Weights of a small contrastive audio-text model.
Model: encoder activation relu, encoder widths [96, 112, 144, 176].
Training: 9000 steps, batches of 256.
Data: trained on read English sentences (LibriTTS-R), 15625 training examples, 147.5 epochs.
Rows from block 3 of the text encoder of a small contrastive audio-text model, named by matrix and row number. Rows with one number within an expert belong to one neuron, the router's apart. Each number is 500 + 50 x the weight over its row's rms, rounded and kept within 0 to 999. All counts start at 0. Numbers have three digits each.
Before each expert's rows are labels from the 100 texts, of 14848, where the router gives the expert most weight on average: "fires on" is the input token at the peak. Only what is clearly more common there than usual is listed. The data: read English sentences (LibriTTS-R).
# router: router (text_encoder.blocks.3.mlp.router.weight, 16x192), inputs 0-95
# up: expert up (text_encoder.blocks.3.mlp.up, 16x96x192), inputs 0-95
# down: expert down (text_encoder.blocks.3.mlp.down, 16x192x96, transposed), outputs 0-95

# expert 4
fires on: "and"
router.4:478484439520433520484593510537470517478552552566519535490527473556607504449520581543483516489457535572502466544473424559496435637417462543517583513509457436542459483562517496525548499465553454384501479497509512400594513571516498490472461442464425501487463460473516484538472596479559448609
up.1:506579552483506488563493519518570516510380436444467472527442559497463519535488424442496431538538549477583526473575473500520507447625493452462476460567544548518496596514462603485547496477396600553545571507492440597456507575567458504557546521515578500443443497504541524473525507539446571466
down.1:505504519613459522540494552535467603477523515422499481488464501437553456585594468507413451479447500369575525536550409511468588441488452525455511536592480505390599478489486404503468443408444422404508603566544551476510501569456465577456476493503574522491396504525537459503506517496497462449
up.2:463435439523512498561532507565468455497416527504498528577543543489536402468639513521447478488461553437521470538548436578548463556530455476572535558518478435597496590537484534513550566442519481466591503576472534474550471511595414567603532517530497494495459412475483545585503614523490511572
down.2:519560526479522463457462495516448503498512526571547503519459443461401496486465565523466512434511581525388395513469424548461434536418466454494510551422430468612400496563518549479565557502515458470523487572490534527529566560486507514501400473457451516457484435460557542468465544522575476524
up.3:496543537509524557567572560521521478486459465455515382478402467548422494527612521417485415540454412480419526517557485537498594498516536503461482439548590568427484514501473481545445455480457461534370613531541444529474441543432468490498518525455529575518461521592524445498505463497441549447
down.3:390519445511518577479520460512536521420531516482408512427625516509552519530498458527451559505420522553512469555627479508454451413545580564607517491595461437557528521390503508467518536403533445441485516539512434459553419359529423460530550475471462509536475508507431491482442574523491524496
up.4:455606612524549443517446519556582486494419458442516440520481523452466487524550437480521464514483521452520549512561540492512515476588471479521550469625551543484533580509465527499498510502446584523506572493517483609487502507457505525530581539484597524501424486521485484424536498540430545518
down.4:486509500579409532523568546506474510511564486483422580474446514544501494562565422461417461463473494422541477533604450562477525493521503614424447541552540495441597522425498484488464425404462539407450577561549446477436487554536529504469499589556542559510419557517470464568478562524477503445

# expert 13
fires on: "to"; "but"
router.13:627493573413571501402480529565540507496441469451502532521418514541529482490445422526495576507616481496507552447529591492505457398485504529588462437515413515555453444397511573441481520369509425534549480485582461436519544483522455555570572482498418415441517466454599500544522482491511529423
up.4:464497446560429439532546499405527473486537478550445497472532487459502437505551543442492473461531519483539510506527391406605433566526495552412558558516511506413487570529529514594505539600511551460474549469474505531448429460453542488439433555535524534574499579512488535416536429512575463516
down.4:422497476490418459514540540468474502509496433542467475507529503495533546451512430421457558521568566544431611490516406512531509596528542558416479541450450373343524493507461536530536477541565510490447514484424474477521484445444467470539488548517550535575533482446542591437663417561524540495
up.5:500463397500474512569474415530504540469487460497406565508516478494447547541562544486507498531542550540469466501616522481524525528602516497511549557532545564549556496519479567574578564530437461496533505633551423617533525458473453603523495477554553597431496497478547502351578515508433518459
down.5:530469490473521454566491489418462287519499495542469488451489495516528569389495497526558384443499452502405533509546491519570475519544499508528389566503504460436496531439465516545522464485463476569409507456497511510523465511474502489571633538435473498486522497547422470487546556499441503554
up.6:512520560603531574521528597523520455477461497487512455542426554447439411425484456478463489481444535479543496467481426514449446524613503522424460514478479467424462521446432559511529426490457475515438553400433509502560520502490488512471398506605596575473496501482521615562499516506477448517
down.6:570487560471587490516564551466520420537475558454523524472408446483486412527405448534599405463486489533484528423488559475499448438504485554469420499519510480445481417426455480531410465577475570571447401372505547524506511494526532487442560508505495458468545553514579393484512451461469543574
up.7:501536523469544444595536501461603559566568491485489417488447543401442510536490510461405526499370499462422469429451468512485479518491511354490436464527488455467561473478579477450497518562473492443476457502492496504428495426501440480553405585422484516451454557564415536538495508559460475444
down.7:491439467517514411503504411458579445525572495531520476426445444501507492482516578538579401441472519504530487470432623429483466444507505480495547454530510462501491466408458411499512516545454491541475475463529446459443553405577539540505491583553463465464524474581510467404542502504455436416

# expert 10
fires on: "may"
router.10:524505476550406613490501513466493573491543552488548566480480546528568517474381605476528453559549519541520485550448431490549526497397494548473490453520492547455521459521479462522496440440498492555472594440465441484516573541451482466459427407478478537519452526453457424525481509449612455453
up.1:611621557631563460402410397492460488444501521529467498548543536473524563460491488519443435539510525499546506554496544468495500473480515457577541478547518485616574507522511535462520481470483506521582512500510562416514477533482577505508501558526499507526504497430497466455482467549487499493
down.1:464479476511426462547519553611528511621562406522472459542512510580485469508472506490432474460576531519507465404475508621519491518560490456530464451469613538532507533449529539418532472439586575511488502513600475441408542531529582458490552549495492458527496506442516435513432541526482570464
up.2:481565541463484551521430447541432530493522533448501490459511535541478550503553419472484463489532385493480471530531531489496563467480479547500571449408444453508524520554531471451427516517443493531534478578466418473426424504538366456541534577442507504483520410477408518470514497484473472434
down.2:571466490534540515489485506467510522452633518534482510489435507504596517449496470441497542450418444475505490459494502458558551477399492379554535533519485443478547589499447445477457583443494479530537378452495487414466507490568500541497507555594462455472487514583481511566551562535443384457
up.3:505518509460534430522397467496484380509477481473480550464555517505507538506521486461584468483548493460510466479558570478466504546556482448593527477453530501547533491501500500426576580522501519476515528507440434522493478417603489582494553541476567501490532445574500479517548529538449539491
down.3:495453459500556469439510541488489434476478515559611530420562598544560537461476497419607518464436407423497592550509624511528554466393473455476536523553550514577518523549449461420571551505510466480505522372500540497520521489497550499504482494464553457506469434513514527533545447486497450542
up.4:589466491531534465560593596540517367541455569563499503492512518447510519539608482441564484531522571432465502481564556449547457428621478446447442539559462521534539537471487542488448666530552452461457523510501509521520514452560432512507538470539594518523515508600489504528615485412481530589
down.4:437513558544495537443476588478401539474450533457572536509464474438545523385528467507596495507553568479511574529445436479524382530556482508350484530500512508482450466455471472416606502551448539474488592469389539523534471515458510454441530488513554486495555513601419548506518455532578530562