python train.py --train_examples=15625 --input="log_mel" --text_encoder_norm_position="pre" --text_encoder_parallel_block=false --beta2=0.95 --max_steps=9000 --lr_schedule="wsd_sqrt"
Rows from block 3 of the text encoder of a small contrastive audio-text model, named by matrix and row number. Rows with one number within an expert belong to one neuron, the router's apart. Each number is 50 + 10 x the weight over its row's rms, rounded and kept within 0 to 99. All counts start at 0.
After each expert's rows are labels from the 100 texts, of 14848, where the router gives the expert most weight on average: "fires on" is the input token at the peak. Only what is clearly more common there than usual is listed. The data: read English sentences (LibriTTS-R).
# router: router (text_encoder.blocks.3.mlp.router.weight, 16x192), inputs 96-191
# up: expert up (text_encoder.blocks.3.mlp.up, 16x96x192), inputs 96-191
# down: expert down (text_encoder.blocks.3.mlp.down, 16x192x96, transposed), outputs 96-191

# expert 0
router.0:27 55 47 32 38 42 48 47 49 52 45 56 48 47 43 33 48 61 36 30 57 44 70 45 56 40 54 59 57 54 51 46 50 46 55 46 43 49 47 43 33 37 40 51 42 54 44 47 22 57 65 61 54 75 58 35 49 56 43 47 49 45 52 35 66 44 63 67 59 56 47 64 58 53 70 38 63 55 59 63 44 46 45 51 54 54 42 60 53 51 44 46 52 67 62 68
up.8:31 48 39 47 58 40 62 39 38 40 40 46 69 61 61 71 62 67 55 50 42 67 34 65 49 54 45 65 63 67 39 51 55 43 40 42 54 57 45 59 37 39 67 32 61 44 56 55 57 48 46 55 44 65 50 52 28 48 46 58 46 44 41 56 43 58 63 57 42 49 51 41 44 57 59 50 58 58 56 45 66 30 59 48 53 55 43 51 69 49 66 56 48 45 66 61
down.8:46 53 52 32 55 56 41 61 27 43 51 37 57 62 47 51 42 31 45 47 44 53 37 55 23 45 50 58 53 47 42 27 53 47 54 45 73 44 27 49 49 49 37 63 58 44 46 57 65 41 40 61 68 47 44 45 37 59 57 53 63 66 64 41 26 32 51 58 48 43 40 57 47 41 46 51 40 58 28 58 47 56 55 45 58 58 32 48 48 58 44 65 65 39 65 58
up.9:43 45 42 63 66 41 58 53 61 42 61 48 65 51 45 53 45 43 58 52 35 56 46 52 50 63 36 39 43 54 65 48 47 32 44 52 48 51 47 51 47 44 35 39 55 51 67 36 62 52 53 41 41 48 30 39 49 67 41 53 58 30 42 65 50 66 43 25 36 49 35 47 56 56 48 65 49 39 55 39 39 40 33 44 68 48 34 46 53 43 68 50 54 47 40 39
down.9:59 32 45 68 46 56 55 43 61 68 51 46 54 37 52 34 45 49 60 42 47 48 51 51 66 44 49 41 59 54 60 39 61 46 34 50 51 47 72 39 48 68 65 63 43 45 62 56 41 47 61 36 28 59 56 54 34 44 44 37 38 32 45 64 68 57 53 33 63 42 51 49 45 67 47 49 51 51 46 48 52 48 45 49 53 49 48 69 51 61 34 41 47 50 57 52
up.10:66 44 50 58 43 38 78 47 56 63 55 59 62 47 60 48 57 58 55 40 37 51 46 61 65 38 66 54 36 61 50 52 50 51 44 39 36 49 46 55 47 70 64 62 43 58 48 60 55 35 52 56 30 48 64 31 40 66 52 31 47 53 43 64 57 47 21 55 55 47 56 55 43 33 47 43 45 44 57 41 41 58 47 67 56 38 42 49 49 66 56 34 44 51 66 42
down.10:50 50 35 52 57 40 46 45 39 60 60 69 57 53 50 54 56 43 37 38 48 45 52 48 39 19 54 42 45 49 36 60 53 36 52 56 48 65 38 58 41 50 55 62 54 57 64 57 61 53 47 57 53 43 37 39 51 55 47 60 41 68 51 67 48 59 43 50 51 52 44 44 30 58 49 38 30 58 46 51 49 39 61 51 57 23 45 49 34 49 61 44 34 53 48 44
fires on: "into"

# expert 2
router.2:40 30 35 36 62 52 39 49 42 42 32 68 35 50 38 43 39 40 37 33 56 46 59 45 56 44 46 54 43 42 48 58 47 45 56 62 49 54 51 64 47 35 36 60 36 63 56 52 43 48 56 55 58 51 56 55 60 52 37 41 39 62 65 74 44 49 61 60 51 58 39 62 54 55 58 49 59 49 65 49 55 51 49 56 60 39 36 53 59 38 38 66 66 65 55 59
up.1:58 64 65 62 46 47 50 52 57 57 65 53 51 59 52 56 69 45 63 70 51 46 53 48 45 45 48 50 59 50 47 26 47 65 54 47 49 22 59 20 53 52 44 36 57 49 57 47 53 40 36 40 35 41 38 43 31 54 35 37 66 45 65 40 55 49 39 36 60 30 61 36 49 41 38 63 48 47 40 31 48 54 50 28 45 53 43 48 54 36 40 53 55 44 53 52
down.1:35 41 34 53 50 55 40 58 55 60 48 50 52 52 74 42 44 49 60 54 49 57 36 44 59 50 40 51 50 41 60 52 47 53 48 51 38 53 54 36 50 44 56 47 70 28 56 73 49 57 42 44 44 64 68 49 44 30 62 45 43 61 37 61 72 41 57 66 82 32 49 44 41 47 51 54 47 65 39 42 69 61 49 54 48 42 64 54 37 69 40 67 45 59 58 56
up.2:44 55 41 59 57 45 43 51 54 45 44 64 66 65 50 46 71 38 35 55 65 57 44 36 38 50 65 40 35 29 49 66 60 41 39 47 67 52 32 58 53 39 58 56 47 32 57 36 30 56 39 39 41 63 49 51 33 63 59 45 54 68 43 49 46 59 43 43 49 58 49 38 46 61 39 40 55 34 54 51 66 57 61 58 59 43 54 47 38 39 42 55 56 56 67 41
down.2:61 54 55 55 54 61 45 62 39 59 37 51 43 57 52 58 67 35 44 54 39 44 36 42 38 51 55 59 50 52 20 51 65 37 65 57 74 46 47 51 39 58 45 63 40 42 62 51 41 48 61 48 52 40 31 31 40 40 43 56 47 46 52 61 45 59 43 39 44 66 55 44 53 57 44 46 25 54 46 45 56 65 45 45 53 73 39 54 51 45 40 44 48 55 36 53
up.3:47 62 40 52 43 31 41 38 53 45 48 58 62 61 68 62 80 65 61 53 69 51 29 56 50 58 47 55 54 51 53 54 51 51 43 62 54 45 60 47 30 47 52 42 55 37 52 53 48 43 41 56 48 47 48 48 36 47 72 40 53 45 47 53 55 48 39 49 44 53 46 47 64 62 51 44 64 55 47 47 46 56 65 26 58 67 50 56 36 56 65 39 24 58 72 50
down.3:40 54 44 57 42 41 53 47 62 45 62 74 56 54 54 53 56 58 53 60 54 65 53 76 53 50 35 50 43 47 53 57 52 47 47 38 64 51 52 49 40 55 47 45 53 67 40 64 59 44 47 64 42 57 55 42 35 61 59 50 48 51 55 49 38 48 55 33 48 40 52 38 30 51 57 59 58 52 62 55 32 34 35 49 58 54 43 56 51 51 54 69 54 53 68 18
fires on: "by"; "without"

# expert 3
router.3:55 61 53 39 42 61 48 31 47 61 52 44 42 44 53 47 55 43 38 40 47 36 56 52 41 59 52 63 43 68 49 47 49 65 54 54 47 49 42 49 45 25 48 62 51 41 51 45 59 44 54 55 55 42 58 43 50 58 31 68 47 49 38 65 41 66 55 66 61 64 65 55 44 64 55 39 55 61 47 68 38 55 53 46 35 52 62 61 54 70 50 37 45 47 42 54
up.8:59 55 66 54 52 40 40 46 50 55 58 45 61 43 48 39 51 46 59 59 52 44 37 46 46 38 51 35 41 32 47 63 36 58 46 53 55 51 45 35 65 55 32 40 42 42 66 47 59 48 52 26 67 57 44 50 46 42 48 36 55 53 58 41 53 46 60 44 59 56 39 54 47 53 32 45 37 48 36 36 63 40 44 42 53 39 46 53 20 52 52 59 35 57 53 47
down.8:41 57 57 34 51 57 56 63 41 45 51 52 60 53 43 49 44 45 63 60 50 32 34 45 54 55 45 72 53 53 48 43 49 56 74 29 52 41 33 48 64 35 39 54 59 43 53 44 51 38 46 50 68 47 40 53 66 52 35 59 55 47 59 56 44 48 45 49 44 50 37 65 43 61 64 42 38 51 65 29 65 49 58 50 41 49 40 28 39 40 64 48 59 52 40 68
up.9:72 52 69 48 38 37 36 51 48 43 49 45 48 46 43 44 35 39 62 45 44 47 44 48 40 57 42 35 53 55 79 49 49 52 58 50 39 48 81 46 65 47 44 54 33 40 53 54 54 55 48 36 62 50 39 57 56 36 41 43 62 39 63 37 53 47 48 44 43 47 51 57 44 41 44 54 38 46 52 41 46 50 53 57 55 57 45 24 40 52 40 53 52 48 56 61
down.9:42 58 55 43 58 51 53 53 47 50 53 66 62 47 50 56 55 64 69 49 59 61 52 60 73 60 47 51 44 36 50 44 48 43 52 41 46 33 50 60 57 47 30 34 52 52 46 55 41 28 43 63 51 53 59 33 62 46 49 67 49 34 60 42 49 42 51 35 43 35 51 63 30 48 65 38 54 57 65 51 39 58 58 46 61 69 27 45 56 46 49 52 52 52 42 52
up.10:50 48 56 61 59 56 56 61 56 44 43 53 69 53 51 49 58 46 46 40 44 35 52 54 36 29 58 51 55 42 48 38 34 67 45 41 62 52 23 60 52 51 56 60 48 40 26 71 71 31 50 49 45 57 59 59 48 58 51 39 44 72 48 40 56 29 57 55 54 45 46 50 51 37 34 49 50 55 51 41 53 24 54 65 47 32 41 39 58 56 67 40 62 47 38 42
down.10:51 51 38 57 64 53 47 59 57 38 43 56 51 48 57 33 66 30 44 33 54 30 66 56 48 35 65 62 59 55 39 45 55 45 66 41 43 66 60 58 47 34 58 56 53 54 52 65 42 44 42 50 51 56 61 56 38 40 52 38 46 63 48 46 45 42 50 64 56 49 62 49 42 58 32 65 35 60 51 49 62 52 41 60 38 67 41 47 61 59 65 72 39 56 37 46
fires on: "this"; "my"

# expert 7
router.7:46 49 45 49 41 44 56 54 44 46 40 38 48 36 41 45 45 47 54 55 35 48 26 43 46 69 50 59 58 62 32 67 48 74 59 51 54 43 53 60 44 46 71 50 71 54 47 54 52 50 58 51 30 57 55 52 39 57 62 42 67 49 34 43 45 52 55 50 33 48 57 34 54 49 65 54 42 59 62 49 42 58 49 42 38 38 43 43 60 58 71 54 42 52 69 47
up.8:57 50 56 55 36 51 52 59 52 43 42 51 50 48 59 47 45 45 53 61 64 60 52 44 52 57 62 51 53 36 69 42 45 60 55 68 56 39 45 59 36 49 52 43 59 61 36 70 47 64 60 38 33 35 57 46 63 55 36 39 61 66 36 37 59 31 49 47 52 32 45 35 61 47 37 40 55 60 37 40 59 75 65 59 64 56 47 35 48 56 53 45 67 30 34 37
down.8:52 41 41 58 45 54 59 50 54 34 36 42 49 46 51 42 37 47 55 62 54 61 41 49 57 64 75 53 62 56 56 52 47 48 60 62 43 46 45 59 35 66 53 43 45 56 44 40 49 71 58 46 40 36 42 50 51 60 43 39 54 49 42 36 59 53 47 48 47 42 54 48 59 50 34 57 54 52 48 43 63 45 59 79 54 48 62 46 49 52 50 41 54 38 54 42
up.9:79 61 71 65 62 59 59 59 61 48 68 47 51 54 53 58 52 43 65 57 30 33 48 55 48 44 54 31 57 54 42 45 42 43 56 50 56 68 47 60 48 38 53 61 49 51 57 55 36 62 46 59 50 57 52 40 49 57 47 44 53 49 40 34 64 46 36 53 45 49 56 38 57 47 61 38 34 58 56 49 52 54 45 38 38 24 57 33 56 55 49 45 56 64 50 62
down.9:47 54 51 58 39 52 52 55 55 41 52 43 40 48 54 50 55 32 71 54 25 41 47 45 58 54 47 47 46 58 26 56 45 55 56 38 51 66 54 45 60 25 66 45 52 51 46 66 53 64 53 63 59 58 40 42 53 70 45 60 49 52 46 52 64 54 41 59 61 57 46 47 49 56 51 51 46 77 42 61 41 51 45 54 41 39 67 46 40 48 48 48 54 64 45 57
up.10:55 73 76 67 59 63 53 71 59 65 53 60 53 47 63 55 40 49 53 51 63 62 75 45 54 45 48 32 45 36 63 41 60 33 73 55 42 48 55 49 53 53 39 43 49 40 35 61 49 55 53 59 50 46 58 40 54 32 46 70 53 45 41 64 52 42 34 31 57 53 50 58 44 30 59 51 51 49 54 53 37 67 48 57 45 68 48 53 51 48 34 46 59 41 40 49
down.10:72 45 47 71 51 45 57 56 52 58 39 53 66 40 42 50 48 61 45 37 63 58 30 62 36 44 58 44 52 61 57 46 47 43 49 46 43 53 39 64 61 73 42 57 51 25 48 62 67 44 58 49 43 44 59 58 44 42 60 36 31 44 31 48 45 32 49 51 34 68 45 45 49 53 35 56 37 50 66 49 66 36 59 68 41 49 43 27 41 51 53 45 36 49 45 32
fires on: "the"

# expert 15
router.15:41 40 38 41 47 37 39 29 47 47 43 56 33 42 60 52 52 40 46 52 48 53 56 48 47 54 46 53 53 46 67 40 46 51 43 41 52 53 28 51 69 61 46 56 59 63 38 41 60 48 57 61 59 61 26 55 58 34 37 59 47 63 59 37 54 54 59 54 56 58 40 40 49 59 51 32 46 52 43 55 56 59 43 61 44 64 60 58 20 35 41 35 49 34 36 57
up.8:47 43 39 37 42 30 55 45 33 60 34 52 44 52 46 49 62 52 58 55 49 47 52 69 41 59 59 50 53 48 46 64 54 31 54 33 68 54 48 50 63 65 50 64 46 50 45 49 47 27 61 60 55 43 53 49 59 38 35 54 42 49 30 45 57 52 65 56 40 66 46 39 50 39 62 30 53 52 67 60 63 38 56 54 49 43 41 62 46 49 57 48 51 44 65 52
down.8:51 41 37 43 50 47 52 38 50 62 56 46 61 57 52 45 46 56 50 39 43 77 51 63 58 31 55 56 50 32 62 65 54 46 44 42 75 52 57 51 37 55 49 42 43 46 32 35 44 41 46 37 45 56 49 40 53 69 51 49 54 49 35 68 59 52 56 48 55 51 43 47 57 45 56 48 55 62 37 67 41 48 49 68 63 48 51 60 49 48 50 58 73 51 43 52
up.9:52 46 56 66 58 52 44 42 54 43 56 52 52 39 58 50 45 29 48 62 49 52 55 37 40 48 60 38 59 44 61 47 46 47 34 38 51 44 35 45 61 65 61 44 49 52 50 38 70 43 46 37 56 58 35 57 57 43 42 58 52 58 70 32 59 42 51 31 48 46 26 40 54 58 31 60 43 46 39 45 49 36 46 54 50 53 80 37 27 39 56 35 52 40 41 43
down.9:47 60 53 58 53 58 50 36 66 45 65 41 43 65 59 63 44 59 60 58 71 54 52 50 47 40 64 60 43 59 50 57 35 56 49 63 46 63 47 53 60 72 39 55 44 55 58 41 47 62 44 53 50 54 43 46 60 60 32 48 35 55 61 39 51 44 45 65 47 53 56 66 40 54 43 49 61 41 37 33 54 56 63 59 38 55 47 47 46 44 50 44 35 56 53 53
up.10:58 59 62 47 48 50 51 52 51 68 34 54 38 49 45 37 49 50 47 66 30 38 40 58 48 59 56 56 50 31 38 54 41 56 58 69 54 61 51 33 57 59 45 49 45 40 42 63 64 45 63 43 60 31 58 67 61 40 40 47 46 47 40 43 38 47 47 59 54 36 41 56 43 32 54 41 58 35 43 55 40 50 44 42 40 43 44 60 33 66 42 43 44 56 44 62
down.10:47 38 55 43 48 46 62 53 75 48 41 54 55 47 60 42 53 62 51 42 41 45 65 48 51 61 44 58 64 46 53 54 56 46 41 52 57 74 55 49 51 62 52 47 56 48 36 46 49 28 50 50 44 57 46 52 63 50 60 48 50 54 48 57 45 59 55 53 46 65 38 46 63 55 50 42 59 59 53 52 37 41 38 52 43 64 72 53 74 46 72 74 67 35 50 59
fires on: "for"; "from"

# expert 5
router.5:60 68 67 74 71 65 64 67 67 55 70 66 63 59 64 57 58 62 66 66 60 58 53 46 68 43 47 49 46 32 57 39 48 42 51 60 68 42 49 35 57 56 59 55 45 55 48 48 51 58 54 47 30 62 64 55 55 45 54 47 49 55 51 43 38 55 47 49 47 58 36 58 47 51 45 49 52 50 49 56 51 52 39 57 46 53 56 35 34 50 40 57 53 48 43 47
up.7:55 55 52 54 48 48 50 48 49 60 31 45 56 52 51 47 31 33 54 49 49 31 55 35 46 51 72 35 64 56 58 66 45 66 39 56 54 60 38 49 66 55 49 62 29 32 41 48 47 48 53 30 44 67 65 52 52 55 46 55 58 39 52 40 60 45 60 40 51 68 47 53 70 54 53 49 61 55 58 36 58 56 61 47 35 61 47 44 26 43 58 52 58 71 56 46
down.7:49 65 46 61 50 55 54 37 46 60 46 51 66 50 71 55 55 43 48 41 59 62 45 49 49 49 71 47 54 41 57 60 58 58 43 50 44 53 52 30 47 43 42 43 62 44 49 64 55 42 62 48 45 54 64 62 59 53 32 66 32 46 48 56 52 46 59 22 58 44 44 39 48 54 49 42 42 50 60 45 68 53 53 44 52 61 38 65 61 57 57 51 57 59 47 41
up.8:56 43 46 24 40 48 35 38 40 38 36 39 28 31 34 24 38 43 40 40 41 36 41 49 44 41 34 55 34 44 23 42 47 61 47 49 55 56 55 42 49 65 34 46 59 68 41 54 54 50 53 50 54 50 43 50 55 46 52 35 51 53 58 43 49 32 47 57 42 34 68 57 68 39 49 64 48 56 38 57 44 49 40 43 43 55 54 58 36 46 52 53 42 48 47 54
down.8:41 36 37 33 44 27 42 31 25 54 36 46 51 46 34 46 30 43 22 52 53 37 45 50 41 39 44 47 45 55 46 56 56 51 47 65 74 54 42 51 55 54 44 46 53 52 39 42 63 43 69 54 46 41 60 41 52 42 62 42 46 47 54 55 52 45 46 51 44 49 63 76 67 58 56 61 56 53 66 52 63 42 38 45 45 39 52 54 58 53 68 59 48 43 48 36
up.9:56 50 47 51 36 42 49 43 49 45 54 31 39 42 42 51 67 58 55 50 41 47 36 52 56 31 51 53 46 49 37 41 32 41 42 65 54 50 62 44 41 49 45 71 45 69 63 47 40 58 38 30 42 58 51 44 32 59 50 43 39 38 53 60 44 53 52 49 48 46 50 59 45 52 52 47 48 59 46 44 30 50 40 49 43 47 48 56 45 38 33 62 45 61 35 56
down.9:58 54 55 53 52 45 54 41 82 32 63 39 40 53 47 54 57 51 74 67 35 53 41 58 83 42 52 68 57 44 50 60 40 47 58 46 55 53 55 47 48 47 60 58 42 46 72 46 42 68 48 42 38 54 60 51 47 45 43 42 43 43 46 52 49 61 55 59 43 45 46 53 38 66 50 49 36 71 39 57 43 50 43 57 32 54 50 57 45 53 39 59 52 56 54 53
fires on: "i"; "and"

# expert 1
router.1:46 50 35 38 47 42 43 43 45 42 45 44 35 44 48 54 46 54 49 48 69 47 38 52 65 45 70 54 67 55 48 43 39 56 31 57 56 44 51 42 56 54 49 51 54 46 48 54 41 49 71 64 67 64 54 42 61 61 64 50 35 44 61 49 38 43 48 57 45 54 53 69 61 62 64 47 59 55 44 67 66 70 65 57 48 56 55 36 37 43 47 51 54 58 44 46
up.1:47 58 47 75 52 47 61 58 66 60 54 59 69 59 63 53 67 59 49 47 47 63 73 43 44 49 51 51 51 56 49 53 42 38 42 52 54 47 47 64 46 57 42 57 55 55 47 36 49 29 28 41 40 44 30 48 43 49 47 57 56 56 49 45 62 64 43 44 53 53 41 34 47 43 29 49 41 41 43 22 53 38 41 43 60 54 46 44 61 43 43 51 43 41 37 50
down.1:57 52 67 35 51 54 56 46 62 45 63 50 42 27 43 35 48 54 52 47 33 46 52 56 71 58 44 49 49 66 52 52 66 62 53 35 34 48 55 45 57 39 43 53 65 36 43 54 33 53 27 57 53 58 46 47 57 44 44 55 46 52 53 42 40 55 56 45 58 40 62 44 49 54 65 33 49 44 51 39 44 56 43 47 55 45 44 49 62 57 65 47 54 52 52 44
up.2:46 36 30 55 61 45 51 47 40 59 49 42 60 63 55 58 58 61 57 32 40 60 44 36 43 56 35 41 49 42 53 55 62 35 28 30 59 45 55 48 35 38 35 55 64 64 58 36 41 36 49 57 32 50 36 50 51 51 33 69 59 50 54 69 48 69 42 48 58 42 50 38 63 55 50 52 62 53 58 59 52 32 59 26 60 57 45 62 57 44 54 47 62 30 63 53
down.2:65 49 40 63 43 60 66 60 52 53 37 52 65 60 47 56 61 57 69 49 58 46 41 54 48 51 43 51 48 44 50 70 39 33 53 50 46 29 57 42 42 57 47 61 41 55 36 49 54 53 59 55 46 40 48 49 50 51 41 50 28 38 42 50 59 49 64 47 62 44 52 57 41 63 36 42 62 60 45 50 44 58 66 66 51 51 50 62 72 60 30 50 41 60 50 35
up.3:58 49 66 56 68 53 42 39 32 32 35 33 60 53 35 48 61 67 55 40 59 60 43 61 56 40 56 42 56 50 44 36 55 27 36 36 48 55 71 61 38 55 42 40 71 54 44 42 47 43 49 60 47 56 38 50 50 59 56 47 54 46 50 49 47 49 49 54 35 32 44 53 50 38 48 65 43 52 58 44 63 42 60 29 49 54 44 39 49 42 60 30 38 52 59 44
down.3:45 49 46 55 59 40 37 41 47 42 57 44 59 37 55 46 52 58 62 42 70 51 46 37 60 66 34 18 47 53 61 50 56 46 42 58 49 63 53 57 47 43 49 44 56 59 62 41 49 41 46 82 50 50 39 39 56 52 44 65 43 34 58 44 49 60 58 42 61 47 48 46 33 43 71 54 44 46 63 47 67 41 60 31 46 43 45 40 50 41 50 55 43 52 63 54
fires on: "again"; "every"; "over"; "ever"

# expert 9
router.9:44 66 46 28 44 45 44 55 63 57 47 33 51 46 64 43 36 36 31 47 45 49 61 62 45 55 46 56 57 64 52 43 53 65 56 66 40 63 41 51 38 44 43 39 59 39 49 55 40 64 50 58 56 41 43 50 54 53 66 53 40 46 50 63 48 59 56 61 54 53 59 70 66 62 60 42 68 45 39 60 45 71 60 63 51 52 60 57 49 53 36 61 47 60 44 49
up.0:61 55 46 47 47 56 55 52 35 48 50 46 45 63 51 47 48 55 60 44 33 66 19 50 48 51 34 55 54 54 34 47 50 26 41 37 72 42 47 39 47 67 36 39 41 53 34 35 57 53 55 51 46 42 43 48 49 56 42 61 46 54 50 47 49 57 64 56 50 33 46 52 61 48 63 53 61 47 41 53 53 33 41 40 63 61 26 50 25 50 38 42 58 43 67 73
down.0:70 51 42 57 58 40 59 51 57 51 59 48 44 45 56 54 51 50 47 57 44 41 27 43 35 48 41 53 49 68 50 58 67 34 42 54 56 49 70 62 43 61 59 46 39 50 73 51 64 47 53 60 46 28 45 43 49 41 40 68 56 51 46 48 46 64 52 53 41 58 56 37 77 46 46 61 34 50 53 44 61 44 50 38 50 68 59 42 62 44 70 48 48 42 45 62
up.1:69 52 49 51 44 39 52 45 61 59 50 51 60 52 47 47 52 58 40 46 54 53 60 53 51 38 48 38 42 52 66 54 50 58 42 55 29 55 78 62 23 43 66 50 58 59 65 50 43 52 34 46 43 30 38 61 50 46 62 50 53 52 56 59 50 54 35 57 57 65 29 39 51 46 31 51 47 53 44 48 59 51 62 42 54 48 59 51 44 47 26 57 29 44 45 35
down.1:40 57 45 49 49 49 47 30 50 66 47 49 57 64 67 31 50 46 52 44 45 51 54 44 67 60 33 28 50 46 57 47 35 75 45 42 39 56 49 36 46 37 64 58 44 35 45 51 46 44 50 54 43 70 67 43 52 63 61 36 38 34 63 58 52 46 45 46 59 60 50 57 44 63 58 42 73 46 50 64 61 53 45 48 50 48 48 54 46 51 42 49 52 68 58 57
up.2:37 49 35 49 59 48 45 38 46 39 47 60 57 43 51 54 68 39 68 49 62 60 46 53 62 48 45 47 45 70 69 40 48 50 62 50 46 51 60 41 56 41 40 45 59 59 52 59 50 42 37 55 48 23 39 49 66 30 43 53 56 60 50 54 61 60 34 39 49 52 52 29 35 45 55 53 56 43 62 46 42 50 58 52 56 31 61 44 46 45 52 50 37 50 32 48
down.2:55 70 56 69 56 43 52 61 56 47 51 42 46 49 66 53 54 58 60 47 58 55 60 47 57 55 43 47 67 43 53 32 30 41 55 57 44 33 50 55 64 68 37 59 26 70 35 50 33 57 56 52 51 50 70 50 52 52 56 49 41 49 41 59 67 44 56 46 42 38 59 74 50 62 41 35 51 53 47 39 47 51 43 64 32 49 41 54 46 50 38 33 53 41 38 48
fires on: "yes"